config.toml
model = "autoregressive pixel model"
dataset = "photos of arthropod specimens (BIOSCAN-5M)"
train_examples = 195000
image_size = 20
horizontal_flip = true
levels_per_channel = 6
vocab_size = 217
arch = "transformer_decoder"
width = 192
layers = 7
norm = "rmsnorm"
norm_position = "pre"
hidden_act = "gelu"
mlp_ratio = 4
head_dim = 32
fused_qkv = true
bias = "all"
qk_norm = false
parallel_block = false
inner_norm = false
positions = "rope"
tie_word_embeddings = false
init = "lecun_normal"
residual_init = "zero_last"
optimizer = "ademamix"
learning_rate = 0.00105
beta1 = 0.9
beta2 = 0.999
eps = 1e-08
beta3 = 0.9995
alpha = 2
max_grad_norm = 0.5
max_steps = 17900
batch_size = 128
epochs = 11.7
lr_schedule = "linear"
final_lr_fraction = 0.01
warmup_steps = 350
weight_decay = 0.06
Rows from block 3 of a small autoregressive pixel model, named by matrix and row number. Rows with one number belong to one neuron. Each number is 200 + 30 x the weight over its row's rms, rounded and kept within 0 to 999. All counts start at 0.
After each neuron's rows are labels from the 100 images, of 14976, where the neuron reaches its highest value: "top examples" is what is common among them. Only what is clearly more common there than usual is listed. The data: photos of arthropod specimens (BIOSCAN-5M). In brackets: how many of the 100.
# fc1: MLP up (model.blocks.3.mlp.fc1.weight, 768x192), inputs 0-95
# fc2: MLP down (model.blocks.3.mlp.fc2.weight, 192x768, transposed), outputs 0-95

fc1.327,197,222,221,209,202,181,183,200,168,201,211,202,232,195,205,221,175,166,170,245,218,184,207,207,195,217,273,224,219,210,207,198,196,149,207,182,196,139,197,207,161,212,116,206,203,258,241,160,191,216,199,179,240,155,190,214,228,215,218,180,173,180,168,200,162,238,196,213,216,226,198,168,193,191,169,247,229,150,240,228,185,170,173,236,180,250,168,194,202,246,204,203,169,200,175,214
fc2.327,183,219,185,213,157,231,180,236,204,241,166,194,195,177,196,154,162,225,155,188,208,167,227,253,163,158,139,217,209,184,116,259,155,230,197,188,230,191,201,119,205,238,215,224,183,223,142,183,194,176,208,187,183,231,274,175,213,230,185,201,157,189,163,216,219,199,212,155,185,203,193,235,208,202,229,137,159,227,211,187,210,169,228,182,213,150,202,192,173,146,199,169,220,179,175,224
top examples: order Coleoptera (39)

fc1.622,228,259,201,236,211,173,218,219,196,174,232,158,178,187,192,224,196,176,213,201,185,135,181,204,207,208,205,201,189,185,268,184,216,197,189,209,203,183,229,238,211,199,149,256,204,170,227,205,191,199,198,183,275,240,214,255,196,177,140,187,217,225,213,224,165,238,209,243,218,242,170,170,201,162,238,201,191,247,218,222,201,184,190,206,172,165,205,162,171,229,177,214,210,192,225,197
fc2.622,220,232,167,234,186,222,236,208,196,251,177,214,207,218,196,140,223,190,190,175,265,196,194,258,203,206,149,211,217,171,199,209,216,215,208,203,192,200,184,253,244,188,156,207,184,211,214,140,211,223,178,204,205,201,207,207,239,207,257,205,222,179,190,241,219,159,228,199,244,128,215,195,238,183,186,175,153,236,251,162,179,190,165,150,208,225,213,159,157,230,231,166,182,204,143,234
top examples: order Coleoptera (54)

fc1.365,121,254,193,184,167,175,182,202,204,241,188,176,173,202,206,113,202,200,235,245,222,276,230,210,251,154,192,189,239,184,210,214,165,221,221,174,212,176,167,219,228,225,191,194,204,252,199,161,165,215,205,188,227,221,191,220,207,214,184,163,191,236,245,232,150,169,229,130,177,177,184,155,212,206,220,235,226,160,237,212,197,196,149,192,183,238,196,244,186,233,194,137,195,182,164,263
fc2.365,177,206,240,195,244,201,184,201,178,135,232,231,193,197,231,224,248,202,265,164,247,167,209,163,185,152,185,214,227,226,153,169,230,235,183,190,235,189,242,206,180,198,154,220,174,162,169,178,164,118,237,209,186,229,208,147,189,313,187,206,212,244,215,238,151,189,235,259,177,226,179,188,193,239,191,234,166,193,233,214,148,204,187,203,200,190,183,149,191,163,137,205,201,243,233,217
top examples: order Coleoptera (41)

fc1.284,198,241,192,177,207,157,225,208,256,206,141,239,234,221,224,171,227,164,237,169,208,204,215,189,169,206,202,212,221,188,221,207,166,223,197,176,165,232,205,223,139,190,112,218,209,227,203,218,204,188,203,223,198,203,171,221,235,201,211,179,194,197,185,211,217,226,169,190,168,140,243,169,195,202,219,169,179,196,236,193,193,174,206,213,165,173,237,182,229,219,234,207,160,165,186,211
fc2.284,204,193,160,187,190,192,174,271,194,199,220,235,263,212,183,189,243,221,230,204,189,189,168,232,213,225,271,199,206,200,195,256,226,140,210,192,208,158,178,197,189,269,155,186,259,216,176,204,203,208,155,218,211,200,221,143,129,208,184,203,193,228,146,228,170,190,227,193,231,188,173,214,183,230,221,183,234,255,189,216,220,211,170,205,179,160,207,167,121,173,234,226,193,191,221,223
top examples: order Coleoptera (37)

fc1.382,167,203,170,210,227,210,260,244,186,220,154,198,155,189,177,181,140,158,252,184,290,204,263,266,168,182,254,193,229,126,217,199,197,196,180,187,193,179,178,199,256,165,172,199,224,218,169,190,192,230,147,181,139,189,151,221,191,194,217,156,191,177,243,210,183,202,256,178,222,190,238,213,277,239,217,217,224,253,218,195,197,209,202,191,213,208,213,213,215,181,224,147,199,188,193,203
fc2.382,183,238,203,183,202,228,179,153,189,225,216,176,234,223,229,220,262,168,160,144,174,232,163,198,180,174,229,200,181,165,168,233,227,190,214,186,230,193,217,160,223,171,179,245,216,216,154,163,200,190,192,210,212,246,209,168,151,242,188,216,179,177,198,180,183,228,219,163,260,150,205,197,192,189,186,167,216,214,234,158,195,175,204,196,214,260,203,177,193,240,265,172,259,226,247,211
top examples: order Lepidoptera (30)

fc1.101,245,213,226,224,180,147,205,222,238,199,176,184,222,181,184,197,188,225,194,219,176,192,201,167,214,173,223,163,219,189,194,219,254,196,216,174,180,204,237,257,180,202,227,215,161,187,248,221,202,161,225,232,279,212,184,153,211,180,206,209,221,185,183,223,227,204,226,210,194,200,234,222,204,176,203,244,165,215,226,201,136,200,133,189,193,227,197,210,172,173,165,233,195,193,217,168
fc2.101,208,244,227,195,260,244,197,230,248,216,195,190,216,232,226,211,260,196,245,180,204,210,154,198,136,199,213,170,159,238,205,168,240,208,211,190,194,212,164,220,242,209,257,208,187,178,195,181,275,136,167,207,212,211,201,255,183,194,134,202,209,188,219,225,169,188,193,158,179,239,201,220,157,155,211,186,215,226,219,201,198,182,272,216,151,175,224,155,202,230,196,188,163,229,181,160
top examples: order Coleoptera (53)

fc1.581,207,233,215,228,202,228,175,209,233,194,207,194,224,221,188,227,212,186,170,258,250,186,170,207,221,189,239,198,219,180,250,168,147,192,210,196,174,194,239,229,215,207,204,229,196,224,216,197,168,229,145,174,234,213,193,229,147,189,176,192,169,270,167,201,238,157,279,230,208,176,157,226,223,195,226,225,171,189,199,167,211,235,237,220,252,188,226,214,176,216,152,174,179,218,208,210
fc2.581,211,263,229,194,226,252,191,189,185,190,159,229,223,238,191,195,178,203,189,207,209,268,202,179,232,250,138,200,155,174,176,188,174,198,180,207,222,180,208,161,148,155,159,195,160,259,193,184,240,178,194,182,192,194,156,182,207,141,258,229,196,175,188,215,208,241,178,201,225,206,136,159,196,210,217,207,245,218,228,216,179,201,241,234,153,172,150,207,184,205,194,207,207,154,250,223
top examples: order Coleoptera (87)

fc1.42,206,227,214,214,183,180,231,195,173,235,200,188,180,214,178,195,179,167,221,171,184,162,250,195,197,226,183,219,208,156,209,208,279,170,222,191,195,170,167,194,197,205,190,196,222,204,176,183,174,235,164,203,287,190,212,217,187,178,173,185,134,181,212,177,186,218,260,205,229,133,225,168,220,192,289,223,225,230,239,144,164,215,230,169,240,213,207,210,174,203,187,142,212,185,175,151
fc2.42,234,201,143,183,205,213,231,216,279,224,153,156,262,154,184,203,244,197,186,223,183,198,211,174,212,232,227,235,194,193,244,147,254,190,195,204,190,177,174,177,183,172,175,253,149,125,228,156,206,201,221,181,212,208,217,234,203,224,189,201,229,196,230,173,196,192,186,144,210,209,211,221,182,201,182,179,248,236,183,204,192,181,174,201,203,237,190,226,139,195,204,205,227,228,207,238
top examples: order Coleoptera (42)

fc1.280,178,214,135,205,171,241,217,165,161,237,161,191,208,186,201,143,186,169,213,170,250,203,178,262,196,205,232,143,215,206,238,171,209,169,210,188,180,194,200,174,220,205,211,189,249,222,211,140,189,200,135,215,190,174,167,185,213,204,222,175,280,214,217,198,215,172,283,287,176,173,182,196,206,207,184,252,216,175,230,216,188,153,235,179,160,233,215,226,213,192,190,160,239,205,163,202
fc2.280,201,222,173,215,184,184,189,191,183,222,182,221,210,191,190,168,240,222,206,263,167,211,239,128,234,198,186,214,208,179,181,203,142,239,183,174,203,197,249,224,162,193,220,192,172,248,193,199,205,169,236,223,186,223,170,233,227,182,171,212,210,228,220,191,207,255,165,153,178,168,119,180,184,208,219,195,225,174,199,258,178,167,192,235,165,173,219,215,199,253,209,209,197,216,157,165
top examples: order Coleoptera (36)

fc1.220,173,239,208,207,170,165,250,156,157,231,199,159,157,163,208,229,209,198,228,215,203,208,206,234,166,157,214,184,209,222,257,178,169,192,211,185,155,226,181,201,199,175,251,194,191,243,195,177,175,245,210,239,181,222,192,209,169,184,171,187,169,202,202,277,168,158,228,196,241,184,156,162,233,196,230,213,189,169,213,187,218,208,201,231,200,260,228,258,211,224,196,156,194,190,154,194
fc2.220,205,204,260,211,218,194,177,225,213,158,202,212,200,177,204,208,148,245,184,230,229,205,194,203,213,229,208,185,176,209,193,172,252,155,211,245,165,214,201,230,257,227,209,231,179,194,251,261,197,227,223,189,180,183,199,201,181,213,213,160,240,178,175,193,193,207,232,179,177,288,213,179,180,209,190,221,204,196,191,233,204,187,240,152,159,184,197,188,180,172,214,196,167,143,162,235
top examples: order Coleoptera (43)

fc1.110,140,230,182,199,229,197,176,202,210,208,161,252,182,158,199,188,229,152,230,200,219,141,201,216,226,135,221,194,226,150,244,191,191,210,217,181,152,230,209,221,158,258,243,210,218,229,173,218,246,149,212,161,212,232,190,214,229,193,206,191,214,176,241,214,212,230,212,199,218,233,192,158,193,177,246,182,183,221,202,172,216,213,124,203,153,198,231,209,204,225,185,129,200,163,199,229
fc2.110,171,177,211,214,183,182,229,226,213,205,212,248,167,201,199,192,223,218,255,170,239,134,237,242,162,231,198,221,222,188,199,166,186,204,232,195,220,204,198,155,145,184,219,153,212,226,204,254,176,155,201,201,194,215,195,195,228,191,183,180,170,158,207,152,233,249,233,177,268,216,182,209,219,196,194,222,201,198,199,195,211,202,157,188,200,233,208,211,211,169,197,187,164,196,224,176
top examples: order Coleoptera (41)

fc1.655,137,200,126,195,188,200,254,205,177,224,201,210,183,204,173,217,208,179,232,217,210,161,156,145,197,193,231,188,169,208,218,174,175,207,161,205,155,217,197,228,215,156,163,221,206,210,202,187,208,180,210,170,215,246,184,226,207,221,202,157,169,154,175,210,241,194,212,185,131,164,231,188,188,229,251,223,214,201,195,186,153,188,156,188,183,169,197,201,214,226,215,197,201,215,234,217
fc2.655,204,228,257,212,220,186,210,208,243,203,225,189,212,199,167,238,216,248,170,186,190,203,176,256,183,227,235,170,177,191,219,236,204,200,245,203,203,221,175,199,257,173,181,216,241,168,250,205,224,173,192,227,212,151,187,178,216,167,219,199,235,225,176,180,206,193,178,176,153,245,254,166,202,163,177,205,191,235,176,258,195,179,181,214,225,193,195,227,189,215,220,224,154,202,236,147
top examples: order Lepidoptera (29)

fc1.372,241,249,98,177,202,214,197,197,191,180,191,200,209,190,163,240,228,173,221,159,233,191,185,166,217,195,232,228,207,229,237,134,189,195,206,196,186,213,251,240,210,172,229,229,200,255,156,129,250,202,183,206,246,211,187,255,221,227,159,182,182,180,204,262,167,192,270,244,170,143,223,162,151,204,189,215,185,175,238,211,184,204,241,228,199,206,207,217,170,178,193,154,201,178,227,185
fc2.372,180,221,151,209,210,206,191,186,197,220,158,221,189,225,225,246,204,167,171,179,210,189,230,234,175,188,159,200,227,173,206,238,213,164,192,191,195,195,174,193,282,223,133,187,191,165,187,159,192,210,239,199,198,249,184,176,247,182,232,202,233,188,211,215,203,222,147,190,209,209,199,223,203,188,236,202,175,173,244,229,218,201,201,205,184,175,182,195,213,236,189,233,147,246,201,205
top examples: order Coleoptera (55)

fc1.732,203,215,250,214,215,165,168,222,244,217,157,240,171,190,190,208,207,178,170,214,146,186,209,171,281,205,167,193,192,201,210,149,181,226,229,167,164,192,209,220,167,182,258,167,236,193,180,180,220,128,157,192,223,250,201,197,227,184,204,157,189,248,170,207,207,199,195,205,219,193,168,228,204,193,205,279,188,210,196,231,196,199,218,219,198,246,219,169,184,183,182,207,177,179,185,147
fc2.732,232,249,185,185,202,213,230,222,243,215,222,140,191,200,175,177,154,238,267,191,246,165,250,193,198,184,197,223,193,231,214,231,277,169,214,212,191,215,159,256,202,220,200,178,156,173,259,220,184,193,233,224,206,258,212,231,149,258,239,192,253,224,214,196,213,196,181,179,160,198,241,242,113,193,227,204,200,211,192,200,250,184,176,175,204,225,227,238,227,175,204,214,184,229,265,191
top examples: order Coleoptera (56)

fc1.496,193,194,166,171,210,242,206,211,230,257,163,241,206,208,182,222,236,234,239,225,194,235,197,217,219,183,200,173,194,245,216,182,193,229,207,207,182,217,160,247,220,211,155,208,161,219,197,195,173,160,210,221,239,230,171,209,203,164,207,187,170,173,191,227,226,191,167,178,251,151,218,176,200,197,264,151,211,207,210,193,169,193,199,198,274,209,175,232,155,223,219,141,191,184,213,156
fc2.496,208,242,197,186,204,187,201,219,174,175,238,255,198,216,195,216,231,189,213,197,194,246,173,209,210,215,173,173,201,209,191,194,134,148,257,245,194,225,254,199,170,216,202,230,180,184,108,222,228,145,176,219,222,220,198,182,196,217,251,195,184,242,187,255,191,260,161,203,240,257,167,264,210,170,210,180,201,204,225,184,257,215,220,249,208,216,199,171,204,214,201,205,251,171,243,119
top examples: order Lepidoptera (29)

fc1.308,170,190,187,221,182,178,174,257,162,227,192,174,189,206,166,166,163,173,226,149,217,212,174,179,182,166,214,186,220,212,176,206,219,178,222,203,182,180,216,202,210,257,190,187,185,184,177,217,202,150,162,207,268,180,159,184,158,208,184,194,209,177,226,254,243,179,200,219,221,227,256,172,208,208,187,227,216,196,229,172,172,188,200,112,218,225,203,259,207,247,181,222,161,236,239,193
fc2.308,232,201,206,193,183,165,172,167,203,180,211,231,191,204,208,256,193,145,200,222,255,186,198,255,176,188,233,189,186,177,204,165,285,179,207,198,184,197,166,190,243,221,166,177,250,226,184,158,243,149,149,227,193,227,189,204,193,166,181,169,228,209,146,161,188,229,192,237,175,166,198,180,194,186,171,219,175,178,183,183,186,126,167,261,173,165,226,188,231,169,185,223,192,185,171,187
top examples: order Coleoptera (42)

fc1.688,237,198,154,217,133,200,167,214,223,184,155,232,201,235,170,156,200,209,217,159,217,150,182,135,187,218,196,173,196,200,207,204,222,213,211,192,160,214,217,227,190,212,201,213,191,169,181,191,307,189,211,208,182,204,156,178,208,259,209,206,215,150,236,202,195,184,167,159,192,207,193,216,217,177,212,193,252,160,203,177,220,193,205,170,188,225,230,152,163,178,160,210,187,236,212,169
fc2.688,146,244,228,204,184,218,194,230,198,225,202,222,211,178,137,226,194,194,231,207,222,226,202,252,195,230,153,215,213,226,165,222,164,211,195,221,203,202,155,172,219,217,133,194,183,173,267,165,213,181,184,188,175,234,238,217,230,166,222,192,164,105,198,181,222,185,197,171,207,158,210,191,190,194,195,208,212,221,216,193,177,158,196,261,219,246,187,172,200,229,218,210,171,182,207,192
top examples: order Lepidoptera (30)

fc1.743,170,205,180,189,205,216,227,146,184,203,188,176,160,201,165,188,165,211,180,167,214,183,220,176,183,201,198,217,193,200,196,146,231,186,164,193,225,195,214,238,202,147,140,242,211,218,190,217,204,149,227,211,221,183,168,271,206,202,277,180,253,184,177,202,202,173,219,193,209,180,172,120,209,166,225,214,282,215,210,191,174,214,173,243,171,214,230,205,221,207,208,208,154,135,211,139
fc2.743,183,217,198,234,192,243,225,187,188,224,214,195,250,194,190,186,164,206,219,166,160,188,178,262,172,241,138,205,209,228,234,187,157,206,196,211,198,184,154,198,189,176,178,225,235,178,189,183,247,216,156,185,171,212,207,199,165,217,204,205,231,223,219,180,189,170,175,185,132,159,187,206,192,190,185,169,182,229,225,234,220,224,200,253,210,219,186,171,216,215,275,253,181,195,211,232
top examples: order Lepidoptera (34)