Weights of a small autoregressive pixel model.
Model: 3.19M parameters, 20-pixel images, arch transformer_decoder, width 192, layers 7, norm rmsnorm, activation gelu.
Training: ademamix at rate 0.00105, 17900 steps, batches of 128.
Data: trained on photos of arthropod specimens (BIOSCAN-5M), 195000 training examples, 11.7 epochs.
Rows from block 3 of a small autoregressive pixel model, named by matrix and row number. Rows with one number belong to one neuron. Each number is 50 + 12 x the weight over its row's rms, rounded and kept within 0 to 99. All counts start at 0. After the name is the row's rms in percent of the matrix's.
Before each neuron's rows are labels from the 100 images, of 14976, where the neuron reaches its highest value: "responds to" is what is common among them. Only what is clearly more common there than usual is listed. The data: photos of arthropod specimens (BIOSCAN-5M).
# fc1: MLP up (model.blocks.3.mlp.fc1.weight, 768x192), inputs 96-191
# fc2: MLP down (model.blocks.3.mlp.fc2.weight, 192x768, transposed), outputs 96-191

responds to: order Coleoptera
fc1.467 100:39 73 61 37 47 45 37 36 49 47 59 71 57 67 47 68 32 61 69 24 38 62 53 54 49 56 43 62 56 56 71 15 44 75 66 59 58 56 49 37 58 49 65 63 38 31 57 63 45 51 40 28 38 48 10 63 42 61 46 42 38 54 55 36 34 53 31 59 51 49 34 48 45 46 55 66 52 60 34 61 48 61 63 61 49 52 61 55 52 61 40 46 46 66 74 57
fc2.467 103:47 29 34 39 81 59 60 69 50 42 48 45 53 56 51 38 66 81 59 59 53 53 42 54 43 55 66 55 51 41 25 53 58 31 09 68 51 31 47 62 47 50 43 29 58 56 74 48 52 53 27 62 73 56 47 48 46 71 38 68 52 32 34 56 51 49 62 63 56 51 60 31 69 48 31 54 54 43 58 38 48 63 47 39 54 62 47 45 33 47 37 58 47 46 65 67

responds to: order Hemiptera
fc1.40 088:39 47 25 42 57 39 55 41 56 45 43 15 56 46 63 38 34 66 84 30 49 53 38 72 64 69 58 41 48 31 52 57 36 30 42 46 69 34 38 39 35 50 49 53 42 39 32 60 43 39 53 49 59 57 51 36 48 49 62 47 73 35 43 49 64 76 35 48 51 38 58 53 57 35 57 40 42 48 49 61 46 38 54 55 52 44 47 42 41 49 55 66 47 58 32 53
fc2.40 083:49 27 31 44 54 57 62 60 43 44 51 48 44 66 54 37 57 42 49 62 27 46 37 40 57 37 49 41 88 54 37 55 85 56 39 54 40 21 60 59 63 48 41 42 33 39 76 64 44 62 50 54 28 41 53 75 46 45 59 52 65 55 52 60 43 24 52 50 46 56 43 59 50 46 76 74 62 62 37 45 48 44 49 53 53 42 42 58 50 50 60 49 44 36 53 50

responds to: order Diptera
fc1.264 109:22 43 44 29 28 25 28 45 53 68 45 38 62 58 40 41 43 72 50 44 67 59 56 40 63 65 57 52 51 58 53 40 43 55 29 46 58 40 40 42 57 48 51 68 24 70 38 37 30 64 67 64 38 55 34 38 63 39 49 33 35 54 51 54 57 47 61 34 50 60 74 53 63 44 68 37 45 63 37 56 47 55 43 69 42 45 68 53 51 58 50 64 51 46 29 45
fc2.264 126:51 68 57 35 59 41 74 57 44 41 65 48 56 54 41 50 48 56 78 53 48 67 38 62 51 51 35 49 27 48 49 49 46 24 59 41 40 59 63 22 38 42 37 54 57 42 45 38 55 39 61 67 40 54 41 54 49 30 52 69 65 35 67 68 48 64 47 51 58 38 35 38 77 57 48 74 44 78 54 57 50 41 61 33 48 63 58 39 57 76 45 57 61 44 46 40

responds to: order Diptera
fc1.551 100:48 45 29 56 48 43 56 60 48 38 52 35 40 32 75 44 35 58 45 49 65 51 64 65 63 51 49 43 58 56 83 47 49 69 29 42 60 36 53 48 25 33 40 56 41 45 50 34 56 58 55 82 23 77 54 56 36 50 56 61 48 61 39 46 49 54 50 49 54 61 45 58 49 22 72 52 14 56 59 48 31 66 40 61 35 52 52 57 42 63 32 43 45 62 48 47
fc2.551 096:55 66 66 50 61 41 56 69 60 48 37 58 43 39 37 65 47 55 52 56 43 39 38 57 59 61 46 51 33 51 40 53 49 78 53 61 62 50 35 33 51 44 59 45 43 71 46 34 50 68 60 49 42 42 39 56 54 40 59 16 55 57 54 55 33 48 45 46 76 43 61 35 50 51 31 53 63 47 27 40 64 75 43 29 57 70 51 58 68 58 21 24 53 41 44 40

responds to: order Coleoptera
fc1.128 105:32 37 57 50 54 49 62 40 50 45 62 33 54 38 44 67 55 64 59 56 43 56 57 53 39 45 62 57 45 49 66 49 42 64 50 52 36 49 53 29 50 35 43 53 28 33 51 50 47 55 61 35 43 48 50 49 43 54 48 44 52 31 13 43 56 48 35 39 63 63 57 49 46 33 57 47 55 42 33 61 63 54 44 74 60 09 40 61 35 41 65 59 44 60 27 60
fc2.128 115:40 24 58 40 68 55 28 58 50 41 47 45 63 47 42 47 33 41 37 53 60 49 60 34 48 54 68 70 66 38 38 47 72 47 54 46 51 51 72 73 41 36 62 29 42 60 52 45 40 29 36 57 40 54 34 52 48 63 36 31 24 51 50 43 65 62 54 51 59 54 49 65 64 47 66 23 40 44 50 42 61 61 38 48 44 63 53 40 43 41 37 42 78 49 47 68

responds to: order Coleoptera
fc1.284 089:21 48 51 56 48 49 45 31 45 45 60 44 48 55 48 63 53 80 74 54 63 71 43 54 45 43 22 56 51 47 53 39 65 55 36 53 68 37 46 56 47 46 41 78 25 44 72 26 65 38 32 30 57 67 49 52 32 41 54 52 68 55 22 28 24 35 53 62 49 33 44 44 52 41 39 32 44 52 43 64 27 54 30 49 48 68 39 62 49 46 59 71 39 66 58 53
fc2.284 090:72 61 67 63 63 62 35 67 62 55 52 66 77 57 62 24 54 44 19 41 52 29 60 40 47 66 47 45 54 60 52 48 48 37 57 48 53 45 36 61 41 60 58 52 52 54 43 63 58 55 48 55 42 42 45 62 60 57 61 42 44 50 57 44 53 44 21 61 70 58 45 38 36 41 68 62 40 65 56 63 56 58 64 57 63 59 27 33 46 47 65 50 45 46 32 77

responds to: order Diptera
fc1.136 094:41 42 42 50 33 29 42 66 25 47 61 47 57 33 51 70 38 56 45 28 83 38 50 53 50 53 25 44 56 47 47 45 50 69 34 49 71 42 72 31 40 52 58 51 48 32 23 46 26 80 37 69 30 79 51 56 31 38 30 61 40 60 52 55 45 48 48 67 44 50 48 46 52 58 66 67 46 46 60 27 44 46 62 44 49 38 55 27 55 63 54 47 52 43 55 31
fc2.136 090:46 47 71 59 56 52 50 55 53 37 31 43 47 48 40 43 41 61 41 49 50 30 39 47 52 45 36 48 53 52 54 55 35 59 46 76 41 56 57 41 56 39 50 67 44 62 71 50 68 29 77 61 59 51 58 59 22 60 50 59 59 50 77 38 44 30 23 62 52 38 37 48 40 66 47 45 49 40 56 38 56 43 25 39 45 42 44 77 52 59 49 48 48 45 27 60

responds to: order Hemiptera
fc1.471 099:54 44 52 39 60 35 27 41 38 52 45 44 55 22 44 66 43 45 71 45 52 37 39 50 49 58 53 70 42 40 47 42 70 57 24 61 41 32 34 43 64 71 41 66 24 22 39 66 55 66 36 64 43 48 49 69 45 44 64 67 55 44 45 60 50 46 59 43 65 53 76 45 48 36 45 45 44 58 37 52 44 58 28 84 33 34 60 53 55 40 74 70 52 59 61 50
fc2.471 102:63 40 55 42 30 43 40 53 69 71 42 65 43 55 40 48 56 53 36 66 35 28 30 61 68 44 45 53 44 53 48 67 52 46 55 48 43 49 64 51 75 34 35 43 66 53 46 71 44 60 54 65 56 37 40 54 20 30 56 42 29 55 57 61 49 46 67 26 54 57 66 46 38 43 58 43 60 50 44 63 63 45 40 50 44 46 58 55 61 35 44 61 27 52 48 34

responds to: order Hymenoptera
fc1.3 102:44 35 53 42 72 75 48 40 21 52 61 53 55 61 33 56 39 62 67 22 35 47 42 48 46 45 54 56 29 61 59 43 57 45 46 43 65 56 51 38 49 62 47 45 26 42 47 64 60 47 23 40 55 58 51 67 48 44 41 42 79 68 38 55 47 72 35 45 48 35 43 51 33 52 31 57 46 45 57 49 63 27 54 62 74 58 47 53 54 87 64 40 46 57 44 56
fc2.3 110:68 47 44 54 52 30 62 76 61 49 49 59 64 46 45 41 52 40 54 85 36 50 51 57 41 60 48 55 42 64 44 51 65 73 52 69 38 25 58 20 56 62 59 65 67 27 67 38 33 68 52 69 40 37 67 57 43 44 33 36 41 09 62 38 57 53 52 54 41 62 49 43 54 39 37 50 49 56 40 55 50 63 55 50 55 51 49 42 27 56 58 46 53 53 47 30

responds to: order Hymenoptera
fc1.201 096:62 38 57 52 52 56 39 51 40 34 62 44 41 16 66 57 23 66 62 51 65 44 65 33 50 64 58 57 30 59 60 50 59 62 53 64 51 58 27 74 27 54 54 47 60 56 42 33 43 61 39 67 22 57 42 87 58 57 48 62 37 65 44 35 32 47 31 46 29 55 33 51 48 58 57 52 44 57 51 48 31 58 38 63 36 62 46 70 20 55 64 57 69 60 41 60
fc2.201 095:43 53 66 51 46 46 61 27 49 36 45 53 47 44 41 32 45 46 57 43 62 77 50 60 45 43 38 59 45 34 30 48 43 41 49 44 68 43 44 36 40 69 48 53 36 51 59 41 68 49 56 37 54 56 63 44 63 59 48 67 70 30 47 26 52 53 28 49 56 17 25 48 48 64 44 61 32 51 45 60 55 63 54 51 35 45 47 28 51 34 42 53 40 50 73 64

responds to: order Hemiptera
fc1.491 100:54 51 36 61 28 58 45 48 44 37 56 44 69 34 56 62 60 57 69 46 37 72 48 59 77 59 41 58 52 39 58 45 53 53 69 31 40 77 63 55 62 50 53 51 41 33 55 41 52 69 43 62 30 50 56 59 39 15 59 43 45 62 42 56 49 56 78 49 37 49 46 69 34 50 42 64 47 42 62 63 67 47 53 71 52 45 62 41 35 54 53 41 48 55 49 68
fc2.491 091:47 46 64 55 47 64 65 39 77 16 55 56 51 20 61 44 41 38 30 76 59 45 52 40 44 41 30 59 58 46 17 56 43 39 62 49 53 57 48 49 52 34 51 83 62 48 73 66 50 73 25 51 51 57 45 42 56 69 47 48 59 54 60 51 48 36 57 41 69 43 47 35 49 45 28 50 36 45 66 53 56 58 69 41 48 40 22 35 48 38 46 50 43 53 58 36

responds to: order Lepidoptera
fc1.604 082:51 46 57 71 43 25 36 62 40 40 57 45 46 66 49 54 59 60 47 41 42 52 55 27 46 71 56 69 55 42 58 43 52 62 73 49 66 55 57 35 48 45 65 46 57 51 53 28 30 44 41 28 54 57 59 38 39 79 34 49 59 37 47 50 32 74 44 33 60 56 63 46 49 37 44 43 40 51 56 49 48 32 63 39 45 33 51 56 52 41 37 78 43 85 46 52
fc2.604 081:55 78 53 65 52 77 58 42 44 63 32 62 42 34 63 40 48 41 27 53 61 50 80 43 27 60 60 40 34 61 57 52 48 35 58 55 43 46 68 47 26 40 53 36 36 45 45 48 36 56 18 25 41 55 39 64 37 51 46 65 30 58 56 72 52 64 41 48 39 50 58 48 33 47 38 50 71 39 29 50 56 40 51 50 72 53 41 34 67 42 59 53 52 49 52 59

responds to: order Lepidoptera
fc1.688 101:36 55 46 54 33 43 34 22 35 33 59 26 67 62 37 56 45 39 62 53 49 47 59 69 50 59 35 57 45 60 63 50 30 73 62 50 54 39 50 53 90 46 56 59 38 62 65 41 33 64 46 53 48 58 46 62 36 56 48 63 55 27 55 50 60 57 34 42 40 49 68 78 65 45 43 41 53 32 36 54 46 50 52 60 31 66 51 79 39 51 21 61 43 56 52 54
fc2.688 103:30 53 51 42 56 59 48 45 44 60 47 24 35 56 60 77 53 53 59 48 61 70 65 69 55 78 58 49 60 45 59 62 29 50 39 46 46 46 51 72 47 51 33 16 43 69 33 70 44 72 46 41 52 52 67 38 63 49 57 65 35 34 60 44 52 45 49 42 50 57 32 62 64 52 47 38 37 62 38 51 48 49 12 46 41 67 55 59 46 65 26 65 44 36 54 35

responds to: order Lepidoptera
fc1.743 098:48 55 42 48 35 38 54 32 38 56 67 33 47 64 57 49 32 57 48 53 38 41 48 40 59 76 57 60 50 41 52 58 29 66 39 51 49 38 68 53 40 54 53 37 63 41 42 22 41 56 49 32 54 42 66 37 43 53 46 52 56 52 45 49 52 47 38 38 60 37 46 69 58 36 62 23 38 36 47 69 54 58 37 62 63 39 89 64 43 40 44 60 75 55 67 67
fc2.743 111:44 17 38 45 56 40 71 41 52 31 51 30 49 63 46 62 51 51 64 59 38 62 53 63 60 44 54 62 63 53 36 63 31 30 46 22 62 58 48 45 54 64 72 16 52 60 28 66 50 44 63 64 51 48 83 47 61 33 55 45 42 37 53 34 48 39 23 28 51 40 40 48 39 44 32 45 54 53 49 50 42 78 25 53 57 63 37 62 54 63 51 61 48 48 44 46

responds to: order Hymenoptera
fc1.438 103:41 59 41 24 37 30 62 19 28 51 55 49 37 70 76 58 53 62 50 49 66 55 57 63 54 45 37 57 50 65 68 52 54 40 65 42 56 56 54 50 54 64 22 51 43 31 54 59 52 67 39 71 38 57 41 63 56 53 53 59 52 47 64 53 58 46 42 52 69 32 73 61 49 30 53 50 43 57 31 53 33 52 45 58 48 25 56 61 28 66 61 64 63 41 46 13
fc2.438 099:62 64 41 48 54 35 75 55 57 48 51 61 57 57 48 33 60 52 77 54 55 49 54 41 59 34 36 59 66 15 25 41 55 56 40 68 59 51 39 54 73 64 59 39 60 60 75 38 67 59 45 52 38 45 62 52 51 55 50 38 51 39 31 45 41 22 51 43 45 45 57 70 49 53 53 25 48 63 52 36 78 48 55 50 33 47 47 57 44 41 52 53 63 63 60 61